python train.py --model="sound classifier" --n_mels=64 --spec_augment=true --bias="all" --pooling="class_token" --loss="cross_entropy" --optimizer="adam_atan2" --batch_size=192 --weight_decay=0.4
Rows from block 5 of a small sound classifier, named by matrix and row number. Rows with one number within an expert belong to one neuron, the router's apart. Each number is 500 + 40 x the weight over its row's rms, rounded and kept within 0 to 999. All counts start at 0. Numbers have three digits each. After the name is the row's rms in percent of the matrix's.
Before each expert's rows are labels from the 100 clips, of 14976, where the router gives the expert most weight on average: "responds to" is what is common among them. Only what is clearly more common there than usual is listed. The data: synthesized solo parts of chorales (CocoChorales). In brackets: how many of the 100.
# router: router (model.blocks.5.mlp.router.weight, 4x256), inputs 86-171
# up: expert up (model.blocks.5.mlp.up, 4x128x256), inputs 86-171
# down: expert down (model.blocks.5.mlp.down, 4x256x128, transposed), outputs 86-171

# expert 0
responds to: trumpet (98); note D#5 (40); note C#5 (40); note C5 (26)
router.0 093:481480489548510538556507497476476432482574468376476494473517542502443480541496542513453448501547487513480543519556504520571482520496529530438583526538522433590523505487571517590517513494565510510522451527529480545492428462486519513504499417509518438478530475
up.18 098:513509540491522493488475493503555548462450539614497574463451468492511504490519441527535529515418483533504469457500494480476471522522553509538521540415449500397417499506497503444436519534498546495464478443577452470492546542502492463532493530421518472565508486
down.18 102:482517482473536535530506423459612492452497498481464525369482565475545477491503468465471455515482485505506530481505497419493416467485522571491556448517479468520462529456482542502428508460439526451411449508499453482470477538479462468508508544480552506474444453
up.19 144:554494515541489489502533419514481516559472542498480597479452504494456574520476524528503505457524467547412530469439480500537532553487458520534441501504457492489484510517539559492525520506494457544541476467499540527550501482585551549533535517469522522559486503
down.19 142:494513515505509465505478553535509521517490492515428438450520541520547474463499544534498505497494435495484534503539477559527490430478541427487465559538500511483500483513481437525542471472520522465471531559538429498495440444504476510470465427530369471421522521
up.20 092:450577540460423473427548485506464565483488549573550495517525486594474543428586480504523636524503540498472453460453504471440503459477584537547493542465505544420514471556520500481403508537478471447485530438475584465529524545480523461469498535511592457532481528
down.20 082:491507505466489445538466561519530478516501492497456430474524525469579497451448480593517541493499481563511494533535509532572470471462481422448557608500520469507475450493512503540475532502549540533457499516512433496532475478490455437457486455507539455452529502
up.21 108:491492487475411472385513528530437541466503509572579455516550540526458511487565544471497474499543504466508484474462522505508495543478503494573475541489541470535506460572450521529494523561519481535521479488449513432504514546496464481397562531467567506495518418
down.21 124:510465483550487542516484476440473484511548562468513517486526613494440447550469611440443436440550489458509531492501517484502492507470441539466547409546512486641493527480494497567527451427489467440535455551536501465511475533537533528587456521524596561460524489
up.22 082:518537514461501475411499533527498544542494487506477511520474421543545490470482475449547515456418539413459530520528469480508571403553492468530438510437513528409542540505483507462499463462539514492473465535492527559505599516496511537547429496404508475529506496
down.22 080:528503426461560488479504483488554447530441443428455560469467475462547539506434514457547438521480543560467512503430519393536459450474466528476556467451514526469502510396499540518543530472456518502412524528528545539513532534516491533501534457473547516501428560
up.23 132:489497562522559496498450529478570501456494585599502578460457498461527474512468486537524501528429475538507465431508495472472463512492544497521532483432482507417419519476497492432473522491512513484490464404553445456463528536496528435537504520451448446540513494
down.23 145:481492534501559511505464415516603493466443550534502580437467546467566472477492462460549491526454488511525462446474485409469439501463521495540525469469480531449453562454468505447453464494452539497439476454486486450454526550468510445489505564522532505535455488
up.24 132:510498499511412428503487478490476511519489476572496475499526527599503499499496521501544502501524468527491464470440501490512485442470530512549446510491502520509461460571435532537524487498497520500529505524535482446524525498510444446487553580508511513447517472
down.24 151:491430467505532567552494474447517447440569507415527520528508597438448493532461542469422408455526491429532527501524493497515478564533476480487504406517523425572536499477540473495503485462502489432481498487419513524483449455518541511542482467541575502495460470
up.25 122:532499541423495485430556472504488529557490578508512495572528404476497592508561454570497531446510548485502465561496482545487511500511530490476451506453513504513560476473548476495473508623525458461484548533486557561549513497512549497483517501540572455471474529
down.25 148:519498530530520522557505447447562463479585550425457536497470485468494477522470481464430487524514526476493521483525528511516450507494490520459526424533461473660512525454510520477463469456452472457508438537534516594470475501526572500563515492492620564507501522
up.26 111:547504553554535513539493457518481533532488476489465574504445411509483523527443508533532479520525499550453523523468477511512499521500490528527470554529502514513518527555512519457529489503488464533500454458552502499500621463560538545559546516496482540569449523
down.26 120:503481493467485444475472564535518506495479497544504442515542528526559474446506531496511513493479464483501511495503541545517502459482559415509454515494494504479478449516472459499526486482506523454500532508493448483473447477485465441445479428513357461429521526
up.27 091:497514550467451460489502469580474573516447538552518535555478471535582562464523426550557552502447521532503436485484507534483550475478509537523446541422501611445518500497468488457417526542457538520514558561509547522537533519538508478448538563513564519484483554
down.27 077:456491436509515510517491540474433488503489460444500505601486530518464441531444521376554452501472540528507556497471499467488552491553468503510548446532573508505513507526426536491518557460506525466489446499443554477507467506478459506572506547428511510497518464
up.28 113:586496510532428450502488457513519497570444503521469538526456501532552530494459471522590551499476480589415479477460512509530500485530494463538406541443485522447435508526484521510513469498526532527530517479541453544569499479558461458535530553446560511509496506
down.28 120:519397473525519561605500473446514443465542476404460518527495573438434494538445517462464393492506452395529507495529485488561462555509457484518512410506490447569516511474525492497521502483492532468495465487407506531487456435536506496534525506553566499481457473
up.29 076:505543510447472477509539444493527517489417518567508476502505455553515522434503464512540579482485487492529456477435486497447497486437489450501408491474515546410447486528416490468473481509471499514466502485456535496515513486508484475460491554522580537506477488
down.29 073:482492471481512481526526551477442584449536530498419495578513446492465519500547448480464480502489531453561539555498428511461511507545555555473549463523498552497498524483531545472463531513491497451506553551466566498519541523440464515523423522499525416461468486
up.30 063:498522504460439485470500455550479567530428522566532494552478440544556533443489452509558576494452518554518462480447513542462538498491468503533403534446507547402492483545406483420442509518442505498502512502478537491531526518529484483458505554442649606531489519
down.30 053:459485448492508461471501496482426478475546537485488509557545437501470524500498521448461530472482518475494531519491492472500498507557474541457509435494541471447493535476519576497501492485517495458502562477458592475533567509491456492491428500462648430441545469
up.31 066:497547525476447489437516506532518570518426524602507517501487410542546513427504453492565627488458515509480462450478495463464518466492495495526423536450513569426482491501433497459462504519474523501478528530518502493527624545486507509453493563465666561499495501
down.31 052:431474493501460493489523466538449514453508539527457505522516441486527545429491404541445558520455488474509497511540488498522475515543494514442490496499490496451481521461602511492426546499509568461491528490516512505542526523497480491456427492476705447498505503
up.32 129:523515506476532483424464463529561486448442465504507560568512455480559505468536447484545484525511584520444458412484536473443483500558528469516561469415536512502470516457457532498444492475527507515464512505483534543495523568465537395498512595479534520514461534
down.32 137:532520529474471490467526524499489528528486506572522422505469435543479569529505504585540522526507477508539487552424460511541507516451535492508419561505466563460528539521536481435483524614499431484557571427467506469479584462506457524445541494502470443542516486
up.33 114:535495466454459505400530524591460519505485497612563477539507512498474551435567493522511481519505507494528430480414563500508503522458486494559437574450545477474530463577488530499503532579473491547569443461470526464514519546540446509404613503418519497544481468
down.33 117:506486492555540523567480458474516483474551499416478548498472549484493440534467540478455432483514511514509532521543472519504510509467501520466577455541478497585482565467499488524462481440484498454503491581541531522510496489552532533609417500544578555505548520
up.34 089:501553507486439484469542497565494574538437522564512541478475434536559532455531444522549586517469521554472483485468501459468564496479510520566436560446503533420479494527449518480468521518456528531495458500507528524534624543529509497478499578428624563528476510
down.34 074:396431526515452557503447442565463458422511549513540519526513519520512466458490453566446547522459470447530462463587527510486493557522449507460485492498534456460524495469577466527400554516530549541485489504460481457494493521476496498417437483512642431503494463
up.35 080:504551531462403484452518531528509572498507521582569534561513440564588531465559446522535592492464557512514462512531509499446536523543553498526393515426518562435513476542480507479423493538488537486481566586510549478527587564481503473452456537492629497509510520
down.35 064:449482462443420485476501491513512502433503522532448494559515504460463549433535445514453516532502496483518508485468478480490438534522555482481498493511509466457508498496552546459498517509501488482516549488461537520507543513455464477442502480476676405469458474

# expert 2
responds to: horn (32)
router.2 094:472506529493522502531464480492564551391456523561492528520487525459533509432528485519480456543467456449555443423497467516419457560514519424516539519455427518447429498478472474432397495534513530508485570485493504456477512514465512451482482582528493532512534463
up.18 115:523476508530502473489480525493502491473552459444434502518451452495444507457505506516468492508512494451463535499499522564515487450550538458493522597505465456559532569537489533499519507506558471465468490485580494571493526480502530522531526467455542418518503475
down.18 105:517499479543566525518499438504483511520505526500442464483483515507465494546551525415433450526579479402474534459486470534505504521521454496517585467537464459505508547496525520477521459419487495558531464512402600544471483541519525604529464488515491570554482544
up.19 070:533517448483430480504536529530487489521556394394503443506512461547474523502489497467512560483576529504441509515464490529501533477484465532480486521547550531570523518505458536543524442425525463482497494546493571583531433458501486516459441427513620509492515502
down.19 065:522537551541471490512439488505451483499525482456519462501513528553509412462490536505513586542538515510506443524499524512419501463476479490462488575538510527528518516553412440556493431466493499439528547539546480438485494465531480522504494550564501524490521526
up.20 078:510515452463436490485514457541461472544551436433502487500541451556481524501524456456517570457543562556489473542474522499510552480490468583497441508495582529488538449532500540544520469496499496526539485538503550598528453478490472536457482461462621480517492470
down.20 074:490583527452488534481515518502465565532525478441549473523512498559478498508525519517517535538520583510523517575534491523434518484507507535479499593566520558569602512564510433501475491527495461427475560535550527466524526438502518595515481480541510511516519519
up.21 077:414570491504418462446541565459469474502482514419511470498568489558526525489447531522558557462476532451395585533525464477536551438482542538498450435497605540520511470499550475537521548443493445477491526471476495528531505442504517476524437422546554480430459545
down.21 068:504602492501469446430517508502512505494502523513496538551530469572509498514476514471568533535552589531472543502463491461473503440491535497477454513471556595524522508520385518554556471468543430475460542577549561483468601537484524495539492575523427565515517521
up.22 117:486584509508467467437539549477520460482518520489528504494542493529555501462456506547552545480449574476449495518507456471484534439460522547495487482435664576484488524494497445499486500454510443514513533477482511536521558478515528482560436456521538481502482522
down.22 103:511552447500504469444518536500540459487488538554486566518535445487537495546431538450560517503531558507475543513485487447506498501497492523426451474459542524472473476424460512539594467432546437455480567482504511469484601542530522461542492501566531581492497554
up.23 092:431551457470420480402554470474464513533525492458471513494510440573473554449539457439502563432532541513411596540521499498557536469537551536488411471487536475538543384535598513541518533501562480469489501481490494599537494521495521524499488461439596465472494489
down.23 084:516507502468525508496473504423530488501510424427525465513511492525488491576436514591514561477474522488493529544560522571508525517479484517429475515527501519552547497460518412543494566545533491513475474571501479522579462418510497524539476458513470485504522486
up.24 074:503497427453472429478502482506453486499469409473474410501575517575455505506509530485541549500555497454484492479483495534498521450480482513486476516506512524482521518507451524572548487482463501531523545586514551486503431491472449493425497487508543505451507517
down.24 084:486513468541531505534524491481477498503495463459426515515493503454529476512502468434493464465477578484552491575490385470420527465544513517424544469498524540516478588465479489504573469500446510454478528512499543519513542464444476514586404546521488504480507526
up.25 086:574495497509448482522523525514521507487527471446536437592493490508523493507457502527507537493514540443450474476459458557495598518505475501505492496470501560502499598474427488576470458454539513532500451542506517587556466480509505478537479509530544539486503506
down.25 081:581516439472531462441515461570500519485461504532410464536478411546494513440498516489536524530521503488455529546423511491542476468516444452450482553463500483469446477487481523518537477467536466434563496509502493465478610555576399492550498543470550537490512529
up.26 103:449529497517456470501485561521462483495460442461538420527456522561551471428448531479546509503430484427434575480530477538496588431508533474540479485489469504478488465532479453525499539389462498474467488518485524506520507441513463491515426463518510504442448579
down.26 104:529525484507533457398550524473516538518518544543454507503517509483459520535528523442499422499555552520470526509409449437476474467488534544482553470486521531527487521456458560525561457500511426445487537509515524493470655565471494505529536564503456515477488468
up.27 074:431562493492444478440548565492483481540494560417512473503574504520557534471486519568528570432490563490446565581502479498525566434491545556472480467512610534547516482491570490516521558480491425446518528489481523546556506463501536502517478430512546471429495565
down.27 062:550576504478481441446502477499507478486497487491517524553510482567499504495465523465562536547551582514470497486449510478469496460506493435506441540461539544506534491522381478542545429481544447507452556556518534471459565497513524485524488558525375566537475490
up.28 074:530537476524429481504546502504447487581521431400499475510507476556454505528497496456504609430550542500446526555437489520510586474484421514496474475542542513539544505559423522544561490457489448523530487531534551586532440443517497555526515475479608509481483504
down.28 066:460557526493481523506470526533456519474502440471550500501524511568535408467500488510509583525489553497576466523561485521392522443492487492420475555516534575531553447556405459511492464516473523489496514610510519454462481470481492550496441523541530522516515477
up.29 109:463564557457476461440492559496514491458502494460560510540484481470556471392457500470501497447449554426411532486545485549451550420533525485541497519454512478557559473489479477511447519450479467483437499537521537522526542465517550462552433527510492535448456549
down.29 108:570498437452493484416541465505444538605450461489485446498461475518413559537511516419544458512514522521463516553368479420539481452485448511538505506510516500481523507517468556488546475536464460474539457471464517494487601528503439553487565516405521505504471471
up.30 076:573471516466491476423512498451501453494553510492519493566496426477424550501535466498491541459558590443433454497480521549507537475503543504479489434429451473574526464463536572542487485502527463478483449499508532646530472541490550469516463503512550457460482554
down.30 081:588473504533550507486457475538446491520429520522503500522488519548471466540460543453592497597470476478462482503442504431510491486479478455543504532443509534386446537487461460491507450484514521446533491472483508414470582490584431499549489530487493534530491539
up.31 089:457515453504433515446570455456440480558506494373495483544519469517463550499510499481503540403528562507451542606501453486528544530544476518469473440494562501541516467518577513546533516526561447492547520488513494560561506444504521516500513448500602440440501465
down.31 061:557528574504482426509449518513494516531470525525510521487461550527452481485505514501549518566537472561497475425410500517447503454470501478522501568487467537519506489542379487519523465511483415458506568514555504433454554480547527521519556581536438519554465514
up.32 080:478506465496428464498497460495457483538544473420486477504434518578472513507463498496474609427486501589487543526511517532536547514497464534463459507535499470545492478513527548526502543468500497527483454514525488566547447481514462513491443417388637482526499478
down.32 075:530527523547484580520487502504510464490534507401549548549553484488470450540492506528543511570544573472556454556533540497454487520511491489449463539512540557574564509515482483511503531546518470474545523525526517485468559472491559523516493534556556534565542509
up.33 096:485534458435417500467524436557475475541563498443532455519539462540485536501571442547468560436542562552494488536531529538527555524522503553475446488473558474507552472528603518539486487534515504499511503515482507594537459498476490499470491437478596435511522498
down.33 084:530540514454512491489516514486448540558499462450556460528486518535441511538508528502564491533504560468505509510467503538490552501460475532518472512554502546553612494548452433459518524570443448515524511527483555485465510417497509588494551499488402520546471490
up.34 137:603438502522511513566481458512543466529520489465532490548474468455441520541423517525505506497511492494504472485431515547513554560465411476504475469507444522489486576449486514502484418513543466532489436499477540574554442470535528511569457500546521556532538533
down.34 136:594425485554520496548448502517511437500499540482429536507426500451440502498478505518478503568525401511438508450475540517556464543499483451504522520470415436434412513447567548523530489444530499474547493456530475525479513518606492493562515486503546489553464562
up.35 143:468537518430528523478506513545489556468545539522527472488509392528493546450553502554476610489516521479511501501506504616500512496455516555480486506528522499507549443517560461453465531500450456485556471475470528515471445523517533548469472417510528474543457528
down.35 162:487445484495613530495508441498502540465440536579452534491502480449504538502556456477516491547486497471545461474454457437464442545512569492515552422474462542445435596445541540416469501523468536483473520429459516485460492563437501472468513548505479446528461509

# expert 3
responds to: tuba (100); note A#3 (53); note C4 (42); note G#3 (41)
router.3 118:538533481456515488409507520485526477596437481508512523456500434476507499558445497450620505498467555507399530547475484423512501449521445519549456436451563510445506507464476503499524501471498460488439493456475475489503661510517487500564489518443468519496438518
up.18 126:447452534506423467497502469536414542504547540565510440525554540573527508426530509541474513484517497447559462462494522535518534480429509533509447508510489539522517468526529487547480508501494527496545465546500544502514473503520497495416496494555509464455511503
down.18 131:541553531499548496487510498481571453523456515466457560445463411465540545522472496445563505540488547535448488539483459408528432424515545496511505523472513530474498583440535506478527483502522495459437552440544474534442585461484537469552522461509443486519480545
up.19 096:550493484496421498621536465506455539518479451514456541555514379478532594505544417480542579552549537434538456535461485492500485532550559460505511526524462529521498544568494515481510487516486541493468564481525595516529518480468527470470485566586573539502464578
down.19 091:447430516502456480495444470527473575401546547570515514505541537520496499493536530562437475465488448476587501468555499544545515523459521490452479444484490528513471454456528520455452525557510549488520456565486532480459432554497500516418477501489552407465562436
up.20 091:470449506571453501583457452538398526527509525441462463532458557486516485470491453574445518471486479459552483547544486550506637533503448501499535548526481515508472597558548483503479497515503545550574440461557483535559469463517496523521435537537512460504551502
down.20 081:541548547488526460447519502505502542547482508539527571482510517513480525500585524449548506536545564509480469519464535456448484460494544548580525539492488531452541536528425544521515502512484501499442515520584552486488535507510536532492558547510436512532461520
up.21 065:493427511547430484622484453529403565472488490530483522537497526533499501461511499483462553540512430412601442454474502533477529550460507484502521543511441525499475525593445529478489484511441554557556512508517566484498422486507529524425502533554588495525510508
down.21 053:477460456501505486490489543508519510439547494537478481539543540439490488476618457497417484469568470546528496471504535539445470575610524459448554477494475414574445451477524543540489540491521514457491544514444489503519458574490472455507518581484586494493528470
up.22 136:478537465451524530466502527542478566476514471565505435504473469548484532434558489572458605482496496524507537510494497657484551520495484519499505529563499458477508447567545476436480506481466480512550462480454521480489424550522460537497459455486511482570501490
down.22 135:510547506478599479465481534505547466515437487506498504453451440513547495468443573490574519530464506502445542489488475462551484409445545485507484558474515506399497549504502498483584522466530461506468457452515438510446517441497485492492554433484532439474465544
up.23 066:466469521511441499544473464528458546457517546522507505508505540509469503463519508577387534499507457430588489458529495564486540585412467486463545509519459506532503485519522478482445485509474499573577490539481549507511397531502555538437467473552588469538485479
down.23 060:522475552526473475520529509506540557504502525559451488520508551505491509493580409538469487517534421508525437460517488539435446522543530463505478532503461527507509472544509492521471494553496528522498599545504492490543484492501484495468538591545498496468456483
up.24 081:487468505498496545557482532514515526447532501461527458526460490485487496520473485606441532499473484470570504537562471603530577617501470489503504531557509443554538484560551429479470504545534494607600478474501428472493468429506498516514481463530492485542512443
down.24 074:506541490486523444456489508497525493597446476510514545442518440529525482507508552461583507542496562590498465538441499407463500418433553592485476541493534588486510526484431564533588466503493483475429501499574467450489544496433486493490547520509521456452498532
up.25 129:502433490547387473587465433543450513495481455493451464540454532541541510467466457551508509537476442487496471485521495537536506505495498491519475570491486513491446511561522494563481490521543622532572484521552454517557453456534449467475476533506522484471526494
down.25 136:521537529517566522490496517501532430516444462455495532467456469488538503473429525455586492536448524507424477491496472424531483392465533486569487551446539521426510568482503477493554486475517522497484481452511478534453548428524505481542531451490466471499435536
up.26 094:476476537514458517569535442502504490439563529489502522474513491461516490439545451479372551486526457417581459471530491538472506578515482496491503513512441415513510515517537488474447465490498533481505540491475557564504360474501555501472428451559566500552515502
down.26 078:479485475530469527558509541512505528493499481510421457508508549501483475547520452580483489545490410493522515489571465542478496567540522442452507541536471532489486485497522443563524515530531558549540569569500450475541481465467465528491436487541515504493514474
up.27 097:490510580530466537584505451516499508493530522471521509507512434549563479482480426550514581482469551475554429538585475546494564492457474546505441512489538563532544485533514470493438482555518556561532472536550484527504496425489534493487458523559518497475509488
down.27 096:486573535489521484445528565473510486547482521506523556441501404541510519520468546429570557486482589585485473565469506408496454409444519554498470537493563570490549523485454529528541474509519497500454527493564465502440550498456526493496547445489573523496515507
up.28 117:400494520485486489492462499549489577402509518599519498466518549519508470450554513548434468559463460423595490430543527490511473511459547509535575540500467468523490532527505506480417552521457545546512439485508501453458520610475486494407512461466499454529533477
down.28 109:504565539478569545501557472510574491498437522492491552435465446503570535486461499493556487521404569505476507533530436401513478450467530538530516529463542556434502569461544441438450483524490515480452488455495497510482598493496512497514474417478494501539459530
up.29 065:508431513519437510530504474500457537452531542508511509492502551521463507450538505551392578505509441422554467447515521570501532561471469530505497536481467436529485465556553498529454495541494521509581479509508542521522332523544520522479472506525605491530530469
down.29 061:462489542529516483548517505507538552439548492537435488562515518520517469471561404590417469506515430507533461437552494567398450578548510467465530503517464519505483448528503471518455493528482506521539590570486494495530531513497484479506458533547519502502497468
up.30 130:533490486535499475480451453535507459496495498454508548490488535450532464462531495446480494505562528497462482426543549498468518505596482477487584514440486417564463479470517546607499459449539543503473501516529488584510430587567537497523443568506529535520480537
down.30 145:516491460523576498424475486506491434511466480456478494500519503476517480476486551421536455489509560489443486454462530465512517405489484481531540474416558511514474503440457483572595489434527502466500446495509487561465496558485523473541533503504523545443467535
up.31 104:456483505489524540523484542535516481419559528457501435572491508459527479415533475503374512501492498458565489501576534598468506521536488439453522547539457429542523451471563453503458470479528517482488534510454521530481348486501510489478450430561470508493472535
down.31 110:533522476515484420488537512521489531550477500528455518506478489508490522523494486444548456549524489542493514497402500446510478502510564513529468574500489548491484529541426568531590463530495468529516564487603497494491561510490466498483580540483383535507514497
up.32 127:420455463532403499521463516511445474472584518474550484480559596526462435518472544517444471507489496450591514493546546484527536541459497534448502490540512475584494507510508493586509516500489498550568448485525475472467496521483489512458489421491515463520574474
down.32 122:511575500483524514484538472496550454511463508459515555462463492499536519504438564426580459517447583497463517547517446383540491437481533529519492527464557555460524591455509476469509496502512501459460508443525521492465581460490519492548510443491466490527464537
up.33 111:448495516496527501558481483568463519426513480492505431561462493550504502396535474552433545528509469486554470441494507614472528525454524468539507548511457472478506448569518462477460493482473528535562486508455542522474333463527490479462530480559483505509455520
down.33 128:527512517536524455492529487456562463527511514490518563504540511469477481550531534375522470504574545512494479473468512409474403507576533497500537501482498481517502563495470579592546464507557474489433579488558491489480553510454528476495550550535387526467520473
up.34 072:410484513508420529525499485540434556420521551513530471519518581526502501423570500532364548484488455459546483447575491552449540545510519510496549537492469485522517460559515457506414522506477547523548494551498500504535375532493526506437484478562568457475520478
down.34 085:529478518521479466505525553550494583445550534548473455572531550500479500477600441571419470479549448501527493446505505594442494542555524456510530525495461490542472450542504486507453496532502493490532541550482506512515487551511485493484513566529507517492520484
up.35 088:463461549527453503565527465505492506453561520488496526484508502461521497470526466468381543499522474368565478473536495547466511572513506501507498509523435444529523544527520493466453463492500520484480548497510566558501363462482574512472423454557558485528498523
down.35 076:511483477522465516550519516481524529517508486506413485487516561494485458541542418590468464535498424518523495481543477531458480562559528474423520509536447529503472486489514455565530498529490566530533587573530454488550500502466468531505438529526513503489500496

# expert 1
responds to: flute (82); note C5 (35); note B4 (32); note A#4 (32)
router.1 092:498482510514440476521520497552408581496543536560512450557496513568519514392560479543443614456532490525568462484476545573472568505468529517494433551550461550530524486601484500469534490509428505492581496542507550509527435519524491524423530510546561499518519524
up.18 110:513536519519539508535486458560510438496478416372552522487429446514483476550424513472522493492502525515496464528506456536465510488499442474525511549509559478514551564543426452497503440534513468555512476488486521490485569428538513555542538485482513560557477475
down.18 119:433539566505483540508513521451486505508538481515572459418539490612511438524473558495500590493479523503540476533552487476506502470391463545516439540574553497503562464559448449511485482501503524558463449517498459443456497452457487531451488429480535495484509424
up.19 108:564487465472530495479494536532513502477462510446483482610415423441487538496496486504501467526499545494488528509467533530523512586566460405565514504457506446500506487480488464459480545527517436558495508469447523560481538514560493481537545515429546529567467489
down.19 114:480531520542512475531514478451505463553512545464456520402530459544529418561440554450525464539499484511489516498554474416513471431436450525459478473518529548474498513473466500520522411460515509490509490536513465492480550493522491496540460480532432575441562521
up.20 061:558503462506481482506472524476575413468486423439472545512498471413476455547460491483507443537516481444431513477512480489459430513549479409451556456465493459490468499422459496565521444467601459509443531505495496510505590478462525483557437503519578523497475522
down.20 060:541491516505471500508522509519478496525552514539497470456493506521482548455501529559477512502567462489464538466476528579580516476450548478513479559525440460506514522502578516503513471471535514478558460494533520532500448513554544515439506447511726487513534525
up.21 178:478580503505538472490504558520502528449514485486479516475437488522529460476493531507466504494451460510422607456560464529458539480499506488486604518502462502449461499490472493486516486432474479522494490559495528497477513538560508548598453478469500553565486557
down.21 203:559465504548492532466540516496480498518543490450520527543516479462449541532518462454518441514506570521475448567461516457510507470546553530551450500462589535559535514511532509510490471572581503411530555445534449537513554474513493456529559525514469488476491455
up.22 171:487507561486484512508523490478556489513510545457505584568537445429520532512546449524490509493481593481511467537578522498476458546517517527482514471469472526553548514437573489506431511545543517511403527536512534593537514514494614473520463485551563496491480551
down.22 179:511550456537511501476480572500530454531505446481533493498451577529446464558447536435562461586518441572429552476448512495507491496510508443542512559536547490446474508553402509519544499474542478487531524464513463439474487458538407546545548507439420553525487469
up.23 065:521499464471506494500480507490572439466455478406486525515473432403528487567463461497550430501479511469449490477525471494486484521570479443471556441440509475441476487413454488508495502490518493538473531504490471538491604510422506444539484529489618517493484493
down.23 059:534479533489422504467512509571462526531536528524540475525494489530526553454490513600492525463519495552485511473499548572581574501447518483520443556509472501511528481520553475479478524515500454489559470489525518537541415510542552482415538473508702471508536532
up.24 063:500503523493489504495508502484513464525480510415516483479482493473510489578433491523482413480452504473464477511547497437496514518510438474507539468436531477443505521432507460554488510525561494548504474469487445541510680465498502487577489498509540503518498464
down.24 052:489495493481503513461508425549446488497453456585518487464488508494478561398524515553518520492507530511489476415456545518499554480454517556522482495465485537432471552488523507443493504458443531529514442457469558513512472519523536505435486512499590521571494539
up.25 083:557489489541541500547462478519535433491464487382484569511410438456514468592404486438530470516515529519478496531477486438524492543546473468506537454483550436520492551471482497504511475486551478535474495436502432514484560484543514486578541525465473557529500488
down.25 085:500492554517460512474492520523506494515531523545567506475546472577518473456489538512499627486508505486514492464532606533533518506463488541515405528520502467539529429550471548525497524472521526561427429533526478512521412516512519497410528471474520502492513515
up.26 080:528465474490558510550456420536481544530444459429436478474432459464467549565533479545472351521502465491492532523457438522499523552492460471522586467467478458443496511467541495452454483510507494520485476467472523526517591473538485537586483549500513513512483492
down.26 064:523433517480498519479532419473485475498457497522551586480514546473505575468483537555498493469476502424456504464503520467565486489458547542538495400454473514504495537467563531485476550501487496516463423508498545539579451504524591482450489486504581430475439530
up.27 058:497480443493460501526482497538529467468453487385500487524453509489503487520457498494541381521449514475517482482504490451516497525545455441503519516427517504461485504475458489495480493534544512535505511483514452504481629509438476479511502500442638525535500458
down.27 050:499479523494490519460483532522457508503505496581520483458507519485475541428542496583468512493551482506495471489512531539529524523468522515515490592538450454506499495536551508500512539491484481531487444452484507494516470487558527498438551467523612440542505513
up.28 074:552497469438553483524486500459574435532460434431488528463474450422487493613475498463522443527507491485452508494510470464483443512550468456499584431469488440458504506393451505516519474477532490542425542538468497518503573468459512497575488494490544512500472504
down.28 069:536476515507415545471514531561473509484533534522557501495496535527473531451488526584490534496539460541456529446483552569565550490452543498528456541502493495522535473525564504488492464474531475465571467520531498538520396522557571508430550467522709494524479527
up.29 090:577510511511536482546484469505551457501501466434480574504478462443503484521539467440476481509527500527467453442528485514472495513588464504493626520437474459506476519448485550580482491499535544561468520537518498549522515528518521498569496549472550540510515501
down.29 079:521449488541459522479487479540481477487453429519514531523494575476507506408491507507525469512491445492420516409506514508544529456493531428569511528437462500470458519510511523517512505461525552511512419519524492530548408510537531499459504538481663504486505536
up.30 074:525517489502514451507459505484577435483491457395493538506491504433515469545511507459495429523533486493437505435530494502477449497584483435495637465430475414504460486418450527575480484473578499525448561530500460540483529528499518476563488538473613509485482512
down.30 070:484513506556435494492499526539487515501508478535501512474501545545514479460503548520515538514511444541442547421509509525535523435450586501502516514518480553509473479512523524515516482457502509481587468545527494525528427512510536515443530481509752474468498529
up.31 080:509497485478526504543492478441561443493462472418458520459492459451445475609449462466515452525470488490490490501537484430507433571531471495473592445453502472472465492413501507517470516515543527559496487485492428525468551496405484470545468498449547484534493451
down.31 075:525493562517452552474510480564456529522514517558534476470489495538489522441520502571502543485519462529448517423499550556542553446438510512552457552461486510487529488545540489480460490483477480495565414524511499538516442531565562518435545489501685521501487525
up.32 091:529525494520491495550462469468529405542464469385474535470442437445507474577457463475547494539499504496434494509493470481494473479522472489492560471492516461508464539454505507515520492469522489522489474414499475543490585444505526497610474504467545493526480524
down.32 074:503479500521451532527518502540430491481561477464522424482496545524478493402507552535425491467527437484497555482498552562554581488466490460517473521497465429502505453530516511511478526451512503500533408537455515546504377488558491495460493478498606534488513481
up.33 126:569493500554529521534486490563505432486454512419514557472402432506483454602381486491555496517498549526499500537490519475517537547529452458489478515461558458529509515508456466490519482480522470526500441490550431508448582517567508510564522504420541565576478501
down.33 140:444505525462510511515478462512483508485494544537522477437519421576532457448488494500466616466461494504562452499514512510463489501428431556477461536577541463504533423537435488488495476501446543606448439498451504480489472498458450524422490460460505503518473431
up.34 089:545522469496489486534511469492550453533483490433457515471467436450502490583505500475509423513522483482467537518517455450524453532580491447500574465466468408522471534467511506546490460474561490517445526476488507525508665505503504475580483536484552531517513498
down.34 067:537461529552506550463516490526465497563497545517526504476443506519415520528469530527508453513528433536468513464437527542564551492421469466512428467475465544483545509496516496437500459492523450474597477485496513523478459531532574539462536488526633527510504489
up.35 062:478553473506479501571476506472605446453489459450460584495494451439483488554475439482524476526473487512487494508534473452471427523554529477461594508467517508490457497456488503506499486506562529517471557487510471516500607493415513459555461531506588508523507480
down.35 047:540465529497460517471510511530466531501531527581513432487513520527458542449551520565457504506529462498504500468485563555605544521443490507550502542498431451500526503513551518488462562516515500524567384475496494520501459545541530496422567488502646459503523522